config = dict(
    arch='convformer',
    model='image classifier',
    dataset='retinal OCT scans (Kermany 2017)',
    train_examples=49215,
    image_size=48,
    crop_scale_min=1,
    horizontal_flip=True,
    translate=0.06,
    color_jitter=0.1,
    targets=['finding'],
    num_classes=4,
    norm='rmsnorm',
    norm_position='pre',
    activation='swiglu',
    mlp_ratio=2,
    parallel_block=False,
    dropout=0.05,
    inner_norm=False,
    drop_path=0.1,
    patch_size=[2, 2],
    depths=[2, 2, 6, 2],
    widths=[64, 128, 256, 512],
    kernel_size=5,
    mixing='mixup',
    loss='cross_entropy',
    init='trunc_normal_002',
    residual_init='none',
    optimizer='normuon',
    muon_scale='match_rms_adamw',
    lr=0.0018,
    momentum=0.9,
    nesterov=True,
    orthogonalizer='newton_schulz_5',
    adamw_lr_other_params=0.0019,
    grad_clip=3.0,
    gradient_centralization=True,
    steps=11500,
    batch_size=512,
    epochs=119.6,
    lr_schedule='cosine',
    final_lr_fraction=0.1,
    warmup_steps=230,
    weight_decay=0.3,
    adamw_weight_decay_other_params=0.05,
)
Rows from block 6 of a small image classifier, named by matrix and row number. Rows with one number belong to one neuron. Each number is 128 + 32 x the weight over its row's rms, rounded and kept within 0 to 255. All counts start at 0. Numbers have three digits each.
Before each neuron's rows are labels from the 100 images, of 14848, where the neuron reaches its largest size: "top examples" is what is common among them. Only what is clearly more common there than usual is listed. The data: retinal OCT scans (Kermany 2017).
# gate: MLP gate (model.blocks.6.mlp.gate.weight, 512x256), inputs 128-255
# fc1: MLP up (model.blocks.6.mlp.fc1.weight, 512x256), inputs 128-255
# fc2: MLP down (model.blocks.6.mlp.fc2.weight, 256x512, transposed), outputs 128-255

top examples: finding: normal
gate.441:127114159109098130097086093123175106117149143121127133139155131098109141106159153100158204102140153120150109123170105131141157143142119132144175064160131200074127112195176145147145149072139201135080143154149142157094153181152139151153133201144084133152151138139117216178061080130090165160081133199121137113109145149125084134175107152074157159161109113095142117153141172146153086107072
fc1.441:123125037126144111138122133127092143121078162137162117156102162159158075123074045173127121150130148142100170141119122146165137153091132104104063159090129146150120129091073122091120139166127081137188115104097133136153104118084116128118108103136107110135091162090137135128215170112143120096175104083129110122144092105126177168055140145160132092046117134136108124069121101121092214161170
fc2.441:079150120170089088098102143127074119118100170117106184157161188113126089111079163112105083220157140108144155107143135072129166127132175130118064111129103158143115148075146078129160105073085185121152120130093160151161189132108172144132115118135123124140172130088089098141090138166157085142188147118107140138132110151155059130119132094116098134126128126126126128171145186097114096094175

top examples: finding: choroidal neovascularization
gate.508:119150165114136188163069067181153090176105083058117180118121077104164145107151145120123100196125100181193130129169050142149131152108099130119166085130061107171138133151140120128114151114100102154146104186059133123087139116106122115087197098139133141082110139145085107130157133136129135158127099109111099137126045089096128106148141072132154106123126123104099191081060117122084087107147
fc1.508:149131163104126149180106060137099133108090139108121123147123165185129135089130106112125126112172090171166118108114068170157148179151171100134091192104063137117162154184190057135137120102098149165142111178116133114068153076147103127112130142139175149111095117111062106152186142077200145125138152126168093163116030087059038115108098045079183145125108102109094153087103143142145121085163
fc2.508:123141093162148104134161137097127104128132062175113138100136152123144201128135044157144149111078089096088107122164069137176117211134096178133127159131160164138167131139114173086134120084097164100132139116067139113062121079077097134159102087090101106122099163036114133135121153149109128163133134114092103129184130157134124101132074101124164184165156123095135176122094075145146112155098

top examples: finding: normal
gate.385:149063121179099068116114096134138137030145154162086136121120123091099131133153102101103123119126137188125086102076110117100086115074107104146100135086100147095186099193094159084109113162096153123141120126106101091147142174133157106106127127149094137054166156164120137146103104164188116103187168134166143151136151155138147109155115158127161161082132119190120134154171130121167146141068
fc1.385:144079122167066118140176083170141159085152122144157118111192098115143103084161182169120143124104184145117148119115118137121213125099098155142148122104062115130143130086126162081107161166129137095142111158098142147098175184136079109115148131098175144104183055151115145119144113123125088105136199135131132121090135174147136098170095132143174144132139173094100109142109101099095157105107
fc2.385:159139133117146105166158108133129080072132166148195155112137135132088133098117128182083099107110114115112136188089080145195157125093107153161189172087102135100167102195153137130170086087152056072146147153143168110091126115130160128130089125151137214150141148148110168153147143094172127145115147139221094110151097111085119101087171127139076129103104190124093076136126079115141148094116

top examples: finding: choroidal neovascularization
gate.395:133143075161178134143192117138156123165133115153087077153113093099097092074152156063086116171153110122124101170110158093095143177222107066130175134132132113120110174135086115145169145135125127106079121166118164150115139122089068138177158084153158149133117133137141124137078176122125143125159095110123097143183164152118130134083090153121127144129119132185104130139123105078172122119157
fc1.395:145102133188137129128174152123116101117185089095110065151140112135124093102114118123177122104151160146086083126076149088176104069147121107089134162125112127118098107132155100147119089195092103123092117122182150150095194147074090086159173099148145072113087078120135112126062140131172156096105125124105096123165169142096098105093108065212122171093127149116135113178130128144160126138237
fc2.395:090163133183142064156085150104130110203097129112157102114104135088108147157171120122177102126167133121091106082151131121160121178160096082123109137158099159144171083133073125107115085181132105122133141180167174113090159080111142092176126076144142084189166095097163130145102125168108085143129091089114151175152099111122134148104136069101174172140144081098193117125090112174100080117196

top examples: finding: normal
gate.135:127159168175144134108129066150172135156187117177122073089096105140097163155146138142147110117094069131142146093114094125114126126128134080112124082141100160084118094134116143180125183113141125117115135118132136111103076120158131084188123142094069119131120151195123202075180182119171076156153134100159164101113142120078120104097118083096156197130118133096106152103091099141133110148150
fc1.135:121134096103094034146124159130152119129121051125124154173141129142171139127119090052149129137098129141145131121106117113113116141157129090123107142110160132151163140155086172082146039127076066112160112157078162116128139093102130141135154154174075096150137157077093147085151159131123165084050117150134112108110098165210094102147165090075102091179118136177124106117139084131169123119163
fc2.135:131105103136168130113058107085186082145150048103153145126124111116153149129148073073164113108135120107171159142132091099192129067127138128185090101130101120152114102183131147174088110129144169176134170114122185134116147084127113080146182168087037168112092127137117127128120122101183088125112073119099170074167092098091135132096103134152150165160139169084181104107110121104123192139164

top examples: finding: choroidal neovascularization
gate.12:088109150070151130134098096121088167099178166170107181098087075131196183171072142100125104163122176119115187085112145149119076139174085096160129104171182165106160101133106121101154120174160104178169147095177179141166176131114111109123127111095048109138158193172141142166118160137126138119131184230117121095099108120099101123133128142097153122131086088077114144144103133047144150152098
fc1.12:101136109193204122108105140162101119118092073132171146137122107097176123135155125105155157128116184138112153074159086093146098134130118110146121086112111142104177065143123126149197060115103113117131153072125121069082171204160149163055156099093093193154118223169163095130155123099115057089134133184105131165142144173153147124122121179142121146149108133125096131174108106115095123101129
fc2.12:123087074115121124142145177170164093117091130102134177212096098094187105146122114091160104048138083171137071079111102154082119093132109190157124108104107117125158097143199086168118145160124132150132146091104039095122065121138139088114160172114179123135183027086155139130094116105194145078123176110123103106144160145151145150166137106103170074117108114094126190124115137163091146084176

top examples: finding: choroidal neovascularization
gate.193:181151192152164143133138133136051183140154042155087139221163113127161140113115162092177089189121102091131150053129121123175125161089132116134068075141076107172150139174107122114065140133091106131116169137085159112141147105200169147091115138165094143187105082092107118178092136187143142132116108109038168155169068121076145111158133154112142122174095154110114101124098157068155165103093
fc1.193:123077133090173143119144168128149054109147141171153180158105146184166134105143157145088197103181155104146095165117094148159138123128170068165112140140125116145109067135151117117147119154125202093084146100116090133105139126174086139110152128132057158106129186092165084072142160122047123066071093132172127118131163141100158137149149133143091118105141103143115125156115181091134092150114
fc2.193:144080142100136196110105111115120150105068121155164118143101096105108051113146127136179110156125100142092110159171144093163107201138132092136134062085137162173126145104094102177165189112113103184139103095136137125070120074092098133113127128127104062070094152126098124156133140098167162154137147146084142156127148110184185143184058138113173078125149098158071084167156095183101099137135

top examples: finding: choroidal neovascularization
gate.167:090128168185114103173087189096189088100148165163138133127139051121117095151089132082123144169142162116088150160117147151105089125102121166152105121141149111148174112134100092168114149144146121133145108179054068170122147155124096164162067162116069139124183160147163127119099146124152158123152124134096145164187118159128121151091088154117101080069122136087123131136137160148164124116114
fc1.167:052142165097197165112141098098039072105111138082153138203111145054093136103161142119111095108138072100148167148126135096119164102159142129096147133148113066088118086116154090105191076129130150137125112069117108192131098109132207107122126105120172158115143101134106140171135133137018122136130167102158153155106112122178142166149138121082141121158157154132127125123099206144094187127086
fc2.167:086107113076140145086169176162104088090127113112068138095128174115088171087139155103144104170106131092191155150068114099118173139180162085110140149142117122080114121131121199131105130092115098093148110116101138096159163136172161121151107102159115183149141143084119115125173139159161102168089148183061134152156131123156078165159192151124145167166114136139149135116145149080124156133071

top examples: finding: diabetic macular edema
gate.377:142155181123124125124167125046159065154149090129126121131136135103100152137111095157149125138139108183087092124144045135137037068160122147050160140123130131111119123161117127178154091127128162127079071144125121098150101121132161117130170205131152139145098125035137173190087135112146148169110146166167127117125029135148141134122148113107099155193115197168143121109117168076185137101080
fc1.377:092183076125105094097059173107083120161132122114104118112098138071143130074089095141145115148164152156098161156105067146173184119130135119137103108153146096112130122096126120095161119162103160185115199090093142132129085122146065092148157140080091151126153087115114196125151184111166118116137199128107067132082151146109164148087159133157128074097077143120165132119145143184109107135141
fc2.377:141103137107139094159127058101129056135102138106086052132189153108116137135106117149137158123163165095107121149096131116106086200160199082105108138127113108099167140099133139136162110074146112114147080201121206127103124158104137097149112115120126143130123135150125080164164160072109112177218139119155160168136060100138092112151209130160137142156133078136094176160152126078147115116153

top examples: finding: normal
gate.129:133121084108149066146106132115124098118097169125133123139127140106164208082145102151118092139082183140090104155125141127127157187141115166127129050174150099158115184119174137138174116155183173177116172207145143094123152175121069103167110109078135082136110116195100168099162156106127117114097139187089115141167116117153142061102133073161134193155137098139122111120152172121056148092150
fc1.129:141126093144089127132113138127191101135100096087124086157142172117129189112150104147114074094125118160152144126131121167136142168180131118059137154171150114093167114098116116134146134111169169136109157155189161083125157170100119109112132119132119091141156157184098068126179178141106109112101126198057148181149120110125122060166135075222162211172150113107122116096154129134141122110132
fc2.129:171114160117161156128083153068201165108100142068080153102136124063121144132146108119082172110109143080169103104164187128194061079143112078095129119115150153081184107140145122112217173116072149098091118185113098107087121091119159080165098140105151089080131093175161183162121175126139130105119129070143095161106128119097134161130109120123116108138078143079136073100088093149189127064120

top examples: finding: choroidal neovascularization
gate.305:127158119103158100161106127116146199158137095070187170162178166108148127052120150041080133143205089072130098138098141165154080110143140155102135138156109130141102107099093109125102102073163098135113159106103042123162157116112181123112140109123119118072120131163091143099149121108142134133103173132083108115139187180113100153108137174147092168165110146172158106109153120057071188165170
fc1.305:137157125092168117143169202166118107148115163077155104132100120149143136120142148133069167097117101151089111143089106133115121126098112098149116161152104201097121105134118107116104129142164163134226155163147199150103105162079133112152117137071132119092184118139095109058117124146078154207124125136152151104078123160107138130115083115071074093170129175085165139128069093114148087133149
fc2.305:154103140131110161151168131147146119130164158138152084151085127100196170120135114126138138105121065187107117152055075096134178138145125090191103140118101169100109104116068156117135047136195139114118120111081146095101124069131112063176102158115107097138141155139053104173115131117116168122147116136122166128179107099106159126144114100106181176121125150082105166097155127186149155133154

top examples: finding: normal
gate.474:109155151114167131114137103149097134075124134152163092127086087172194103129080107097109120075169171121064097086106187124134088135169107176204150063163168115146112156143127222137148107132119158074104108136144148161086116189121132132185120152146118142160122172052067160081103051083118132166081145142181104173154178172150149107132104173119112104084160157065129086102156130136161157184151
fc1.474:137104157102084154184077143122136072154085135104152067148158165108064157138147157125143135223105128112188096180175104145077170120073123089089164162095120165140150081154078080095125100131135115204148139120125133075180134077136121113093116106086160117080150099193169137151165156158133142105188132110090155094068088077124104174138107107165115178163101099162126136134118136130117123113132
fc2.474:125087161161113148132080121121078120151182132156110107137113113060143133128157131077154089128166144181112084190128148133137118176176152159157167109153124150098138108158147142142139136194133139144135128122131173125109183155129127118112126125104118079095098161071073099031106157125095111116140196108094127103166158165158146093142110074133168107103154103139159158104074146106178128119084

top examples: finding: normal
gate.410:145153100106115136095127145063103076141126127141097162084099117181116101112039092135124134192130115134182182123105143194151118174076138154138109137117098163112168147120149144125137096069167142120116139137096123121139087106143137138168057180115120153152175193131104114112148099112128174101119135127135086096126084037106181110109099128125077057185180218148172134101098064133107125100186
fc1.410:111087129138107144092148147149127098176121139163121122089091111160146131103050113125123145132144182141154180148104178158127087140111123164123162170071102128128123101133104091120122117160115125093119161114134169154112083171127128174151085206085158143142166191117040117141139065141170190145148156071162102120125118099127188149074096175135162069152130176150109100128086071122079129117091
fc2.410:117127121114129154174107154138124131148083177141101121096135137112151183120138104068112126115121075172145088051145110173066102128124137099140169187144119160134082081107100177134090084151125149141124126164073056181184138110160175174127162210125125108186123140128135088172137114122165055133080149138160118163143164177155154168120135129189069134151107117088111126078066105150139176149086

top examples: finding: choroidal neovascularization
gate.79:130127107126175152108154101139179089120112092131130082111083115163112141097166163134141103094097106119103111120128088122176091143095200151144190141208151068179081160129143091069130108148113150142083092209182203137183128143133168145134143077125088087125142114128099081105125103142140116100132130137057111140148157130184100051127053171123121131132078116117104121117163088131125152129166
fc1.79:182114085046155161139169102104144185109124085086113188095240132115196152150148114131101114080113122170065104168133154101098122168097114145110184160169131069097129161131079159156101162058093079133182173144109073159121164140093087178106111166174144131131125136096116153144085155091136154124133124074147170148165110158129102167138115129109113140128125129143095062146110158128058136109109
fc2.79:101141166128074142115118081175130149123172132129098132164141168144132179145109137119115105175141128121073115092139116103155160108140160091160114123127131122112121125171182160130074192187107134113165140173163118124150131173142155121083124180133099076124167120116099149135033156089132177175090104103089091174104110105140133067109114212097092148087085090210100112163115076184135126145089