Rows from block 9 of a small image classifier, named by matrix and row number. Rows with one number belong to one neuron. Each number is 200 + 30 x the weight over its row's rms, rounded and kept within 0 to 999. All counts start at 0. After the name is the row's rms in percent of the matrix's.
After each neuron's rows are labels from the 100 images, of 14848, where the neuron reaches its largest size: "peak at" is the part of the image that holds the peak. Only what is clearly more common there than usual is listed. The data: retinal OCT scans (Kermany 2017). In brackets: how many of the 100, against the usual share in percent.
# gate: MLP gate (model.blocks.9.mlp.gate.weight, 512x256), inputs 172-255
# fc1: MLP up (model.blocks.9.mlp.fc1.weight, 512x256), inputs 172-255
# fc2: MLP down (model.blocks.9.mlp.fc2.weight, 256x512, transposed), outputs 172-255

gate.94,101,194,208,204,210,259,198,198,190,204,194,221,225,207,195,218,211,204,197,216,144,240,194,197,173,146,199,201,186,220,170,194,247,241,251,213,224,230,191,184,206,225,227,244,172,222,184,194,258,235,226,172,194,216,219,186,199,193,211,232,179,187,246,217,200,229,180,238,187,189,155,205,180,249,207,200,159,216,168,220,165,265,157,201,206
fc1.94,099,185,201,217,210,259,221,233,184,221,191,257,242,253,168,200,219,218,169,223,204,179,245,176,181,169,268,224,267,211,237,179,164,161,199,210,198,160,179,226,201,177,207,212,242,184,178,188,269,196,151,246,240,194,182,205,184,185,214,222,172,196,237,213,184,200,218,225,229,207,150,198,249,210,131,198,181,202,176,191,199,263,194,227,273
fc2.94,104,223,145,237,196,210,246,198,208,236,236,215,198,221,175,169,200,172,200,221,244,145,249,193,182,237,232,234,194,180,245,227,170,168,216,206,198,203,177,219,165,198,214,202,261,173,211,199,192,184,216,199,200,269,193,209,179,145,219,194,214,167,113,178,216,129,254,177,177,223,152,188,177,219,142,133,176,194,213,218,237,238,192,140,173
peak at: centre (67 vs 11.1)

gate.64,106,209,136,184,219,158,175,189,183,191,204,205,220,162,217,172,203,249,221,201,209,217,167,238,227,153,197,233,213,206,179,162,194,218,218,177,209,199,182,226,208,160,202,258,174,188,182,182,137,217,149,206,233,152,129,220,198,210,233,181,184,215,212,175,217,234,159,156,152,249,229,225,201,212,165,205,199,237,139,175,215,225,176,245,211
fc1.64,103,199,184,197,245,195,173,176,156,192,171,215,257,194,170,220,205,200,227,225,169,212,172,175,188,201,153,193,174,221,232,158,202,242,201,226,191,215,235,243,235,196,209,257,149,240,214,222,115,189,207,172,220,173,149,210,213,185,237,222,197,207,209,173,183,215,173,158,204,194,197,247,208,186,183,223,198,239,178,142,215,217,203,204,219
fc2.64,114,237,204,152,197,168,173,230,271,168,224,169,211,178,274,203,249,191,261,186,136,190,190,233,220,180,220,199,204,183,166,194,194,230,217,186,191,207,135,196,177,214,132,212,189,209,220,211,258,243,190,181,217,213,225,191,162,160,236,214,176,170,163,261,195,163,236,219,230,151,175,195,181,149,193,266,265,227,233,200,244,219,198,148,183
peak at: middle right (46 vs 11.1); centre (29 vs 11.1)

gate.443,090,154,199,270,257,176,208,125,198,211,184,166,248,213,208,236,149,225,172,183,193,209,217,215,204,288,159,175,154,169,208,190,204,197,245,232,215,208,133,226,186,203,233,275,265,185,199,187,209,153,203,182,207,183,205,194,206,213,145,232,246,148,237,191,198,211,232,235,151,241,183,235,232,213,183,176,195,172,177,207,172,223,196,217,213
fc1.443,090,173,181,177,150,221,246,185,224,247,147,199,158,215,242,207,175,199,177,195,246,239,198,208,197,204,215,162,169,192,160,220,205,135,222,197,166,234,154,184,263,183,150,192,222,178,205,182,192,253,223,216,214,226,202,219,227,157,192,271,224,197,243,224,187,202,202,160,208,201,241,200,162,200,260,180,166,253,239,247,240,178,177,140,153
fc2.443,072,222,210,175,99,197,171,193,206,184,194,191,188,217,196,213,170,252,222,201,242,213,233,227,214,159,211,201,205,178,192,260,218,181,198,168,202,191,231,263,230,167,177,189,212,197,182,220,197,183,217,229,143,180,220,197,203,216,179,182,192,216,206,246,194,189,201,222,215,178,195,145,170,227,217,208,174,227,206,223,243,239,211,145,163
peak at: middle right (61 vs 11.1)

gate.451,101,188,190,193,252,217,209,179,186,180,210,182,166,195,200,209,226,213,201,243,207,176,128,184,231,245,177,211,196,188,199,129,178,210,166,212,197,203,214,219,243,180,211,226,165,266,219,162,181,149,203,222,255,226,154,170,182,229,183,196,214,227,153,224,251,147,151,231,233,186,274,222,228,194,220,212,204,181,245,234,259,207,208,187,159
fc1.451,103,208,220,179,246,161,179,172,169,179,202,150,176,170,206,112,231,204,230,171,190,219,158,196,208,242,219,219,262,183,148,174,204,174,199,153,229,157,222,233,210,212,230,206,194,225,217,175,159,188,171,220,252,193,221,176,220,264,173,235,234,219,176,225,225,169,134,203,236,187,230,228,172,215,184,202,218,225,229,267,198,181,272,140,168
fc2.451,094,182,198,200,178,169,196,189,262,263,208,224,160,182,206,185,210,231,185,186,282,231,206,197,167,138,245,214,130,188,203,240,154,163,215,209,201,205,196,153,196,237,195,176,222,257,180,193,189,240,310,221,214,165,226,214,175,131,186,141,154,210,207,211,222,168,246,151,181,186,108,229,230,163,208,178,159,195,191,245,256,261,200,174,197
peak at: middle right (45 vs 11.1)

gate.175,104,194,175,199,183,239,165,236,187,209,188,249,176,242,184,230,179,190,240,223,243,210,186,176,180,220,177,198,218,164,193,174,222,240,230,214,178,240,170,148,231,191,197,175,221,163,244,224,159,153,166,180,220,194,204,211,196,193,169,227,207,183,229,196,249,205,145,198,220,209,205,249,218,150,208,204,190,232,214,164,151,209,207,155,207
fc1.175,103,211,211,247,165,210,265,170,235,187,197,196,204,194,175,206,194,226,235,180,170,216,210,167,221,176,244,180,212,197,188,241,218,206,198,195,196,189,206,204,182,194,177,197,184,226,202,179,202,224,222,184,161,206,178,160,222,205,220,113,228,206,149,184,171,183,227,223,219,192,187,145,216,190,170,212,180,146,185,189,240,261,205,258,191
fc2.175,094,193,243,232,231,146,189,225,158,211,229,184,147,168,192,197,221,218,208,183,168,190,186,274,206,189,235,217,154,221,174,163,174,224,223,225,209,170,234,163,205,224,143,196,156,209,191,195,164,237,215,234,219,227,217,179,94,179,201,253,184,187,139,202,204,226,175,160,197,212,210,189,184,223,246,176,231,192,177,229,180,223,236,204,168
peak at: centre (87 vs 11.1)

gate.55,100,193,195,187,201,206,154,249,232,196,226,234,194,174,192,237,187,212,168,189,156,230,210,178,196,242,167,193,170,155,210,182,233,183,192,197,175,225,167,143,198,240,184,144,201,213,243,179,173,176,113,255,223,209,235,171,166,156,229,194,183,179,216,249,240,205,214,245,125,221,243,162,197,252,205,180,162,176,217,240,179,175,193,210,214
fc1.55,096,163,233,190,266,232,245,151,217,201,221,175,207,192,199,218,199,205,229,252,162,171,244,158,208,246,167,176,181,245,199,185,193,213,245,197,260,191,222,216,217,212,211,227,230,178,187,200,273,225,203,194,197,184,232,191,241,222,157,196,229,231,185,141,222,216,186,168,270,198,170,178,162,152,229,225,206,203,234,213,241,178,224,219,196
fc2.55,109,254,184,224,212,198,203,217,199,163,134,159,159,191,205,235,141,198,210,235,184,221,211,235,180,197,185,220,146,175,186,180,208,201,223,214,243,240,200,190,193,214,178,193,182,207,185,193,180,176,229,193,183,245,251,160,191,145,200,185,203,189,209,206,234,235,212,232,241,133,231,184,222,216,224,134,178,253,197,207,203,234,217,224,143
peak at: middle right (46 vs 11.1); middle left (43 vs 11.1)

gate.25,099,183,172,204,202,168,249,205,172,175,179,218,206,220,221,251,207,194,164,216,216,199,165,151,191,223,186,214,181,229,181,234,235,162,209,193,224,227,253,186,193,190,207,201,215,149,186,220,172,165,223,199,149,190,236,189,206,242,203,189,237,230,184,166,186,260,142,214,187,189,142,216,179,175,176,196,215,219,188,167,181,251,176,187,203
fc1.25,097,197,207,179,190,186,199,193,189,169,169,220,214,229,242,202,172,136,191,194,261,220,208,222,150,184,183,194,204,173,197,166,235,191,181,204,184,208,175,226,218,181,240,165,195,176,203,270,223,190,156,241,153,208,207,147,192,180,186,221,225,210,218,167,191,128,228,238,212,206,185,189,203,221,173,209,234,204,216,146,142,206,236,195,227
fc2.25,095,194,177,210,244,205,248,179,157,194,220,213,210,244,194,203,167,228,241,162,199,195,142,187,218,243,198,201,247,206,228,207,157,207,237,180,169,211,235,237,205,170,205,184,152,177,151,217,178,182,258,212,256,184,212,246,213,207,231,183,213,215,174,215,217,250,216,195,180,240,223,184,235,200,185,234,226,203,208,204,214,212,181,145,214
peak at: centre (52 vs 11.1)

gate.256,086,198,164,179,184,186,197,177,190,220,210,222,194,164,202,204,172,178,194,167,216,183,146,161,178,246,165,194,226,190,219,219,228,188,187,200,125,164,212,175,127,210,231,223,191,154,207,230,192,183,189,223,228,178,163,214,200,170,232,200,259,197,165,166,195,176,163,254,192,195,255,214,210,249,199,174,233,171,237,223,217,219,242,186,216
fc1.256,088,229,167,173,185,184,184,220,227,185,203,155,207,231,230,257,202,195,211,182,175,198,261,214,212,213,245,249,175,178,202,170,167,136,180,226,249,248,201,202,237,140,131,201,204,197,213,201,259,161,211,210,200,171,225,240,225,214,196,196,180,239,250,176,208,263,190,185,219,193,207,171,206,162,210,221,150,241,207,205,175,186,144,232,241
fc2.256,093,218,210,224,120,239,193,155,189,218,241,204,219,170,261,238,206,185,210,254,230,195,243,177,199,192,173,180,207,213,213,256,236,229,214,235,215,255,190,160,215,191,211,232,185,182,142,201,161,200,203,141,247,204,209,213,206,229,212,224,163,178,201,229,205,185,234,247,190,152,256,193,165,206,184,189,216,197,247,157,163,221,241,195,175
peak at: middle right (31 vs 11.1)

gate.459,087,305,207,195,204,104,202,177,200,167,243,148,201,189,191,216,211,195,207,182,226,224,248,199,223,212,199,256,234,172,190,196,176,217,126,205,168,208,139,171,172,177,221,235,226,227,181,229,204,240,181,184,191,208,224,231,224,255,213,200,205,261,214,151,166,173,191,248,215,211,183,156,223,174,180,231,201,129,179,231,244,256,172,224,208
fc1.459,098,207,228,235,202,224,192,176,252,242,185,231,199,212,174,159,192,196,163,181,231,211,208,196,143,197,175,153,140,179,153,172,193,220,164,246,247,211,195,196,179,189,241,266,210,209,160,145,207,177,207,170,179,186,221,200,195,225,203,196,202,202,195,250,216,187,204,255,200,170,197,242,164,194,249,147,203,174,222,183,214,197,178,230,177
fc2.459,088,204,193,240,167,232,174,208,186,232,204,199,249,197,205,198,222,158,168,231,219,149,190,264,181,208,163,217,211,183,122,166,132,218,183,231,143,162,202,206,196,189,210,181,178,239,222,193,153,210,219,186,203,182,198,132,199,220,156,196,204,162,202,172,205,230,226,184,212,239,203,236,204,219,216,210,259,187,230,192,152,200,158,149,161
peak at: middle right (39 vs 11.1)

gate.490,116,187,192,219,197,173,208,197,215,173,166,164,238,227,257,156,144,156,224,162,223,203,217,181,239,191,130,192,211,201,290,194,170,263,202,191,218,270,178,218,211,198,167,223,146,184,193,183,135,243,188,160,212,197,175,228,249,223,154,208,238,182,232,187,172,200,177,209,186,155,258,238,227,222,172,215,177,180,216,216,212,229,236,200,204
fc1.490,119,210,222,207,221,231,181,218,191,224,244,227,166,172,145,263,215,258,187,248,147,189,189,247,184,194,265,184,184,221,154,203,202,171,203,213,181,118,218,194,199,180,220,168,247,202,184,189,256,154,218,231,206,196,232,170,170,186,253,193,175,186,172,195,220,193,233,203,222,231,178,155,158,177,255,212,191,192,207,176,172,154,182,210,235
fc2.490,103,189,185,168,234,179,198,220,183,218,198,158,264,194,221,226,238,193,230,195,229,224,180,225,114,142,139,173,205,205,248,204,192,230,205,212,190,207,139,256,191,252,201,206,161,177,185,205,256,260,231,183,199,204,180,210,214,173,186,218,228,218,161,210,200,251,200,167,217,169,217,193,151,216,186,195,175,153,188,211,144,218,191,187,176
peak at: centre (37 vs 11.1); middle left (31 vs 11.1)

gate.407,088,220,262,224,182,175,114,196,238,178,187,188,259,197,199,145,195,173,169,223,241,200,243,237,198,217,210,142,165,156,186,178,219,222,208,174,239,170,210,217,200,200,200,243,218,163,252,207,251,208,198,229,228,209,219,244,159,231,158,171,142,228,207,172,183,172,199,226,256,168,210,229,220,210,203,175,205,147,210,234,245,210,250,206,223
fc1.407,085,233,223,179,163,232,177,207,238,159,280,154,234,217,215,161,162,147,197,258,231,182,189,229,229,231,182,214,198,246,152,254,168,174,257,184,152,231,224,240,208,202,151,199,225,198,185,237,222,214,217,249,214,171,205,260,221,190,171,226,217,139,174,252,195,214,193,202,226,175,209,167,224,156,222,218,213,181,159,224,129,198,272,203,176
fc2.407,081,177,216,193,216,186,223,173,198,221,206,222,215,210,200,239,209,223,163,241,230,205,210,179,200,167,237,203,230,214,219,224,185,157,189,235,181,175,159,255,201,253,242,206,211,84,178,206,178,228,167,213,194,162,151,207,184,179,193,187,183,250,186,263,191,167,207,121,113,178,226,200,226,179,187,202,184,193,177,214,209,215,234,217,158
peak at: centre (55 vs 11.1)

gate.383,094,236,196,201,200,195,174,237,183,220,175,263,234,200,209,191,155,201,211,183,239,212,198,211,222,143,162,201,279,192,162,223,202,134,158,210,182,207,207,178,238,202,218,159,225,178,227,165,249,160,174,240,224,187,213,213,194,238,160,149,187,180,222,183,213,221,203,201,216,207,158,249,216,245,201,196,237,221,213,183,195,177,130,215,213
fc1.383,092,189,192,153,204,165,201,163,204,195,201,228,214,186,178,208,196,269,247,167,190,274,232,149,276,222,215,168,180,182,209,163,189,185,200,252,179,188,199,173,182,208,246,217,163,163,171,208,215,125,164,214,131,198,194,135,183,172,186,212,189,163,195,161,202,199,219,252,232,220,208,171,169,211,196,221,237,216,175,205,238,218,169,168,211
fc2.383,074,196,246,246,182,195,222,189,205,222,211,203,197,204,211,157,169,176,180,183,196,149,144,157,218,187,202,227,245,196,195,183,176,183,191,182,173,170,256,247,224,170,208,179,219,231,233,239,245,158,146,184,245,132,205,203,225,208,229,255,232,238,209,206,197,241,177,208,240,184,205,246,166,206,230,227,182,186,174,244,258,276,196,220,233
peak at: centre (37 vs 11.1)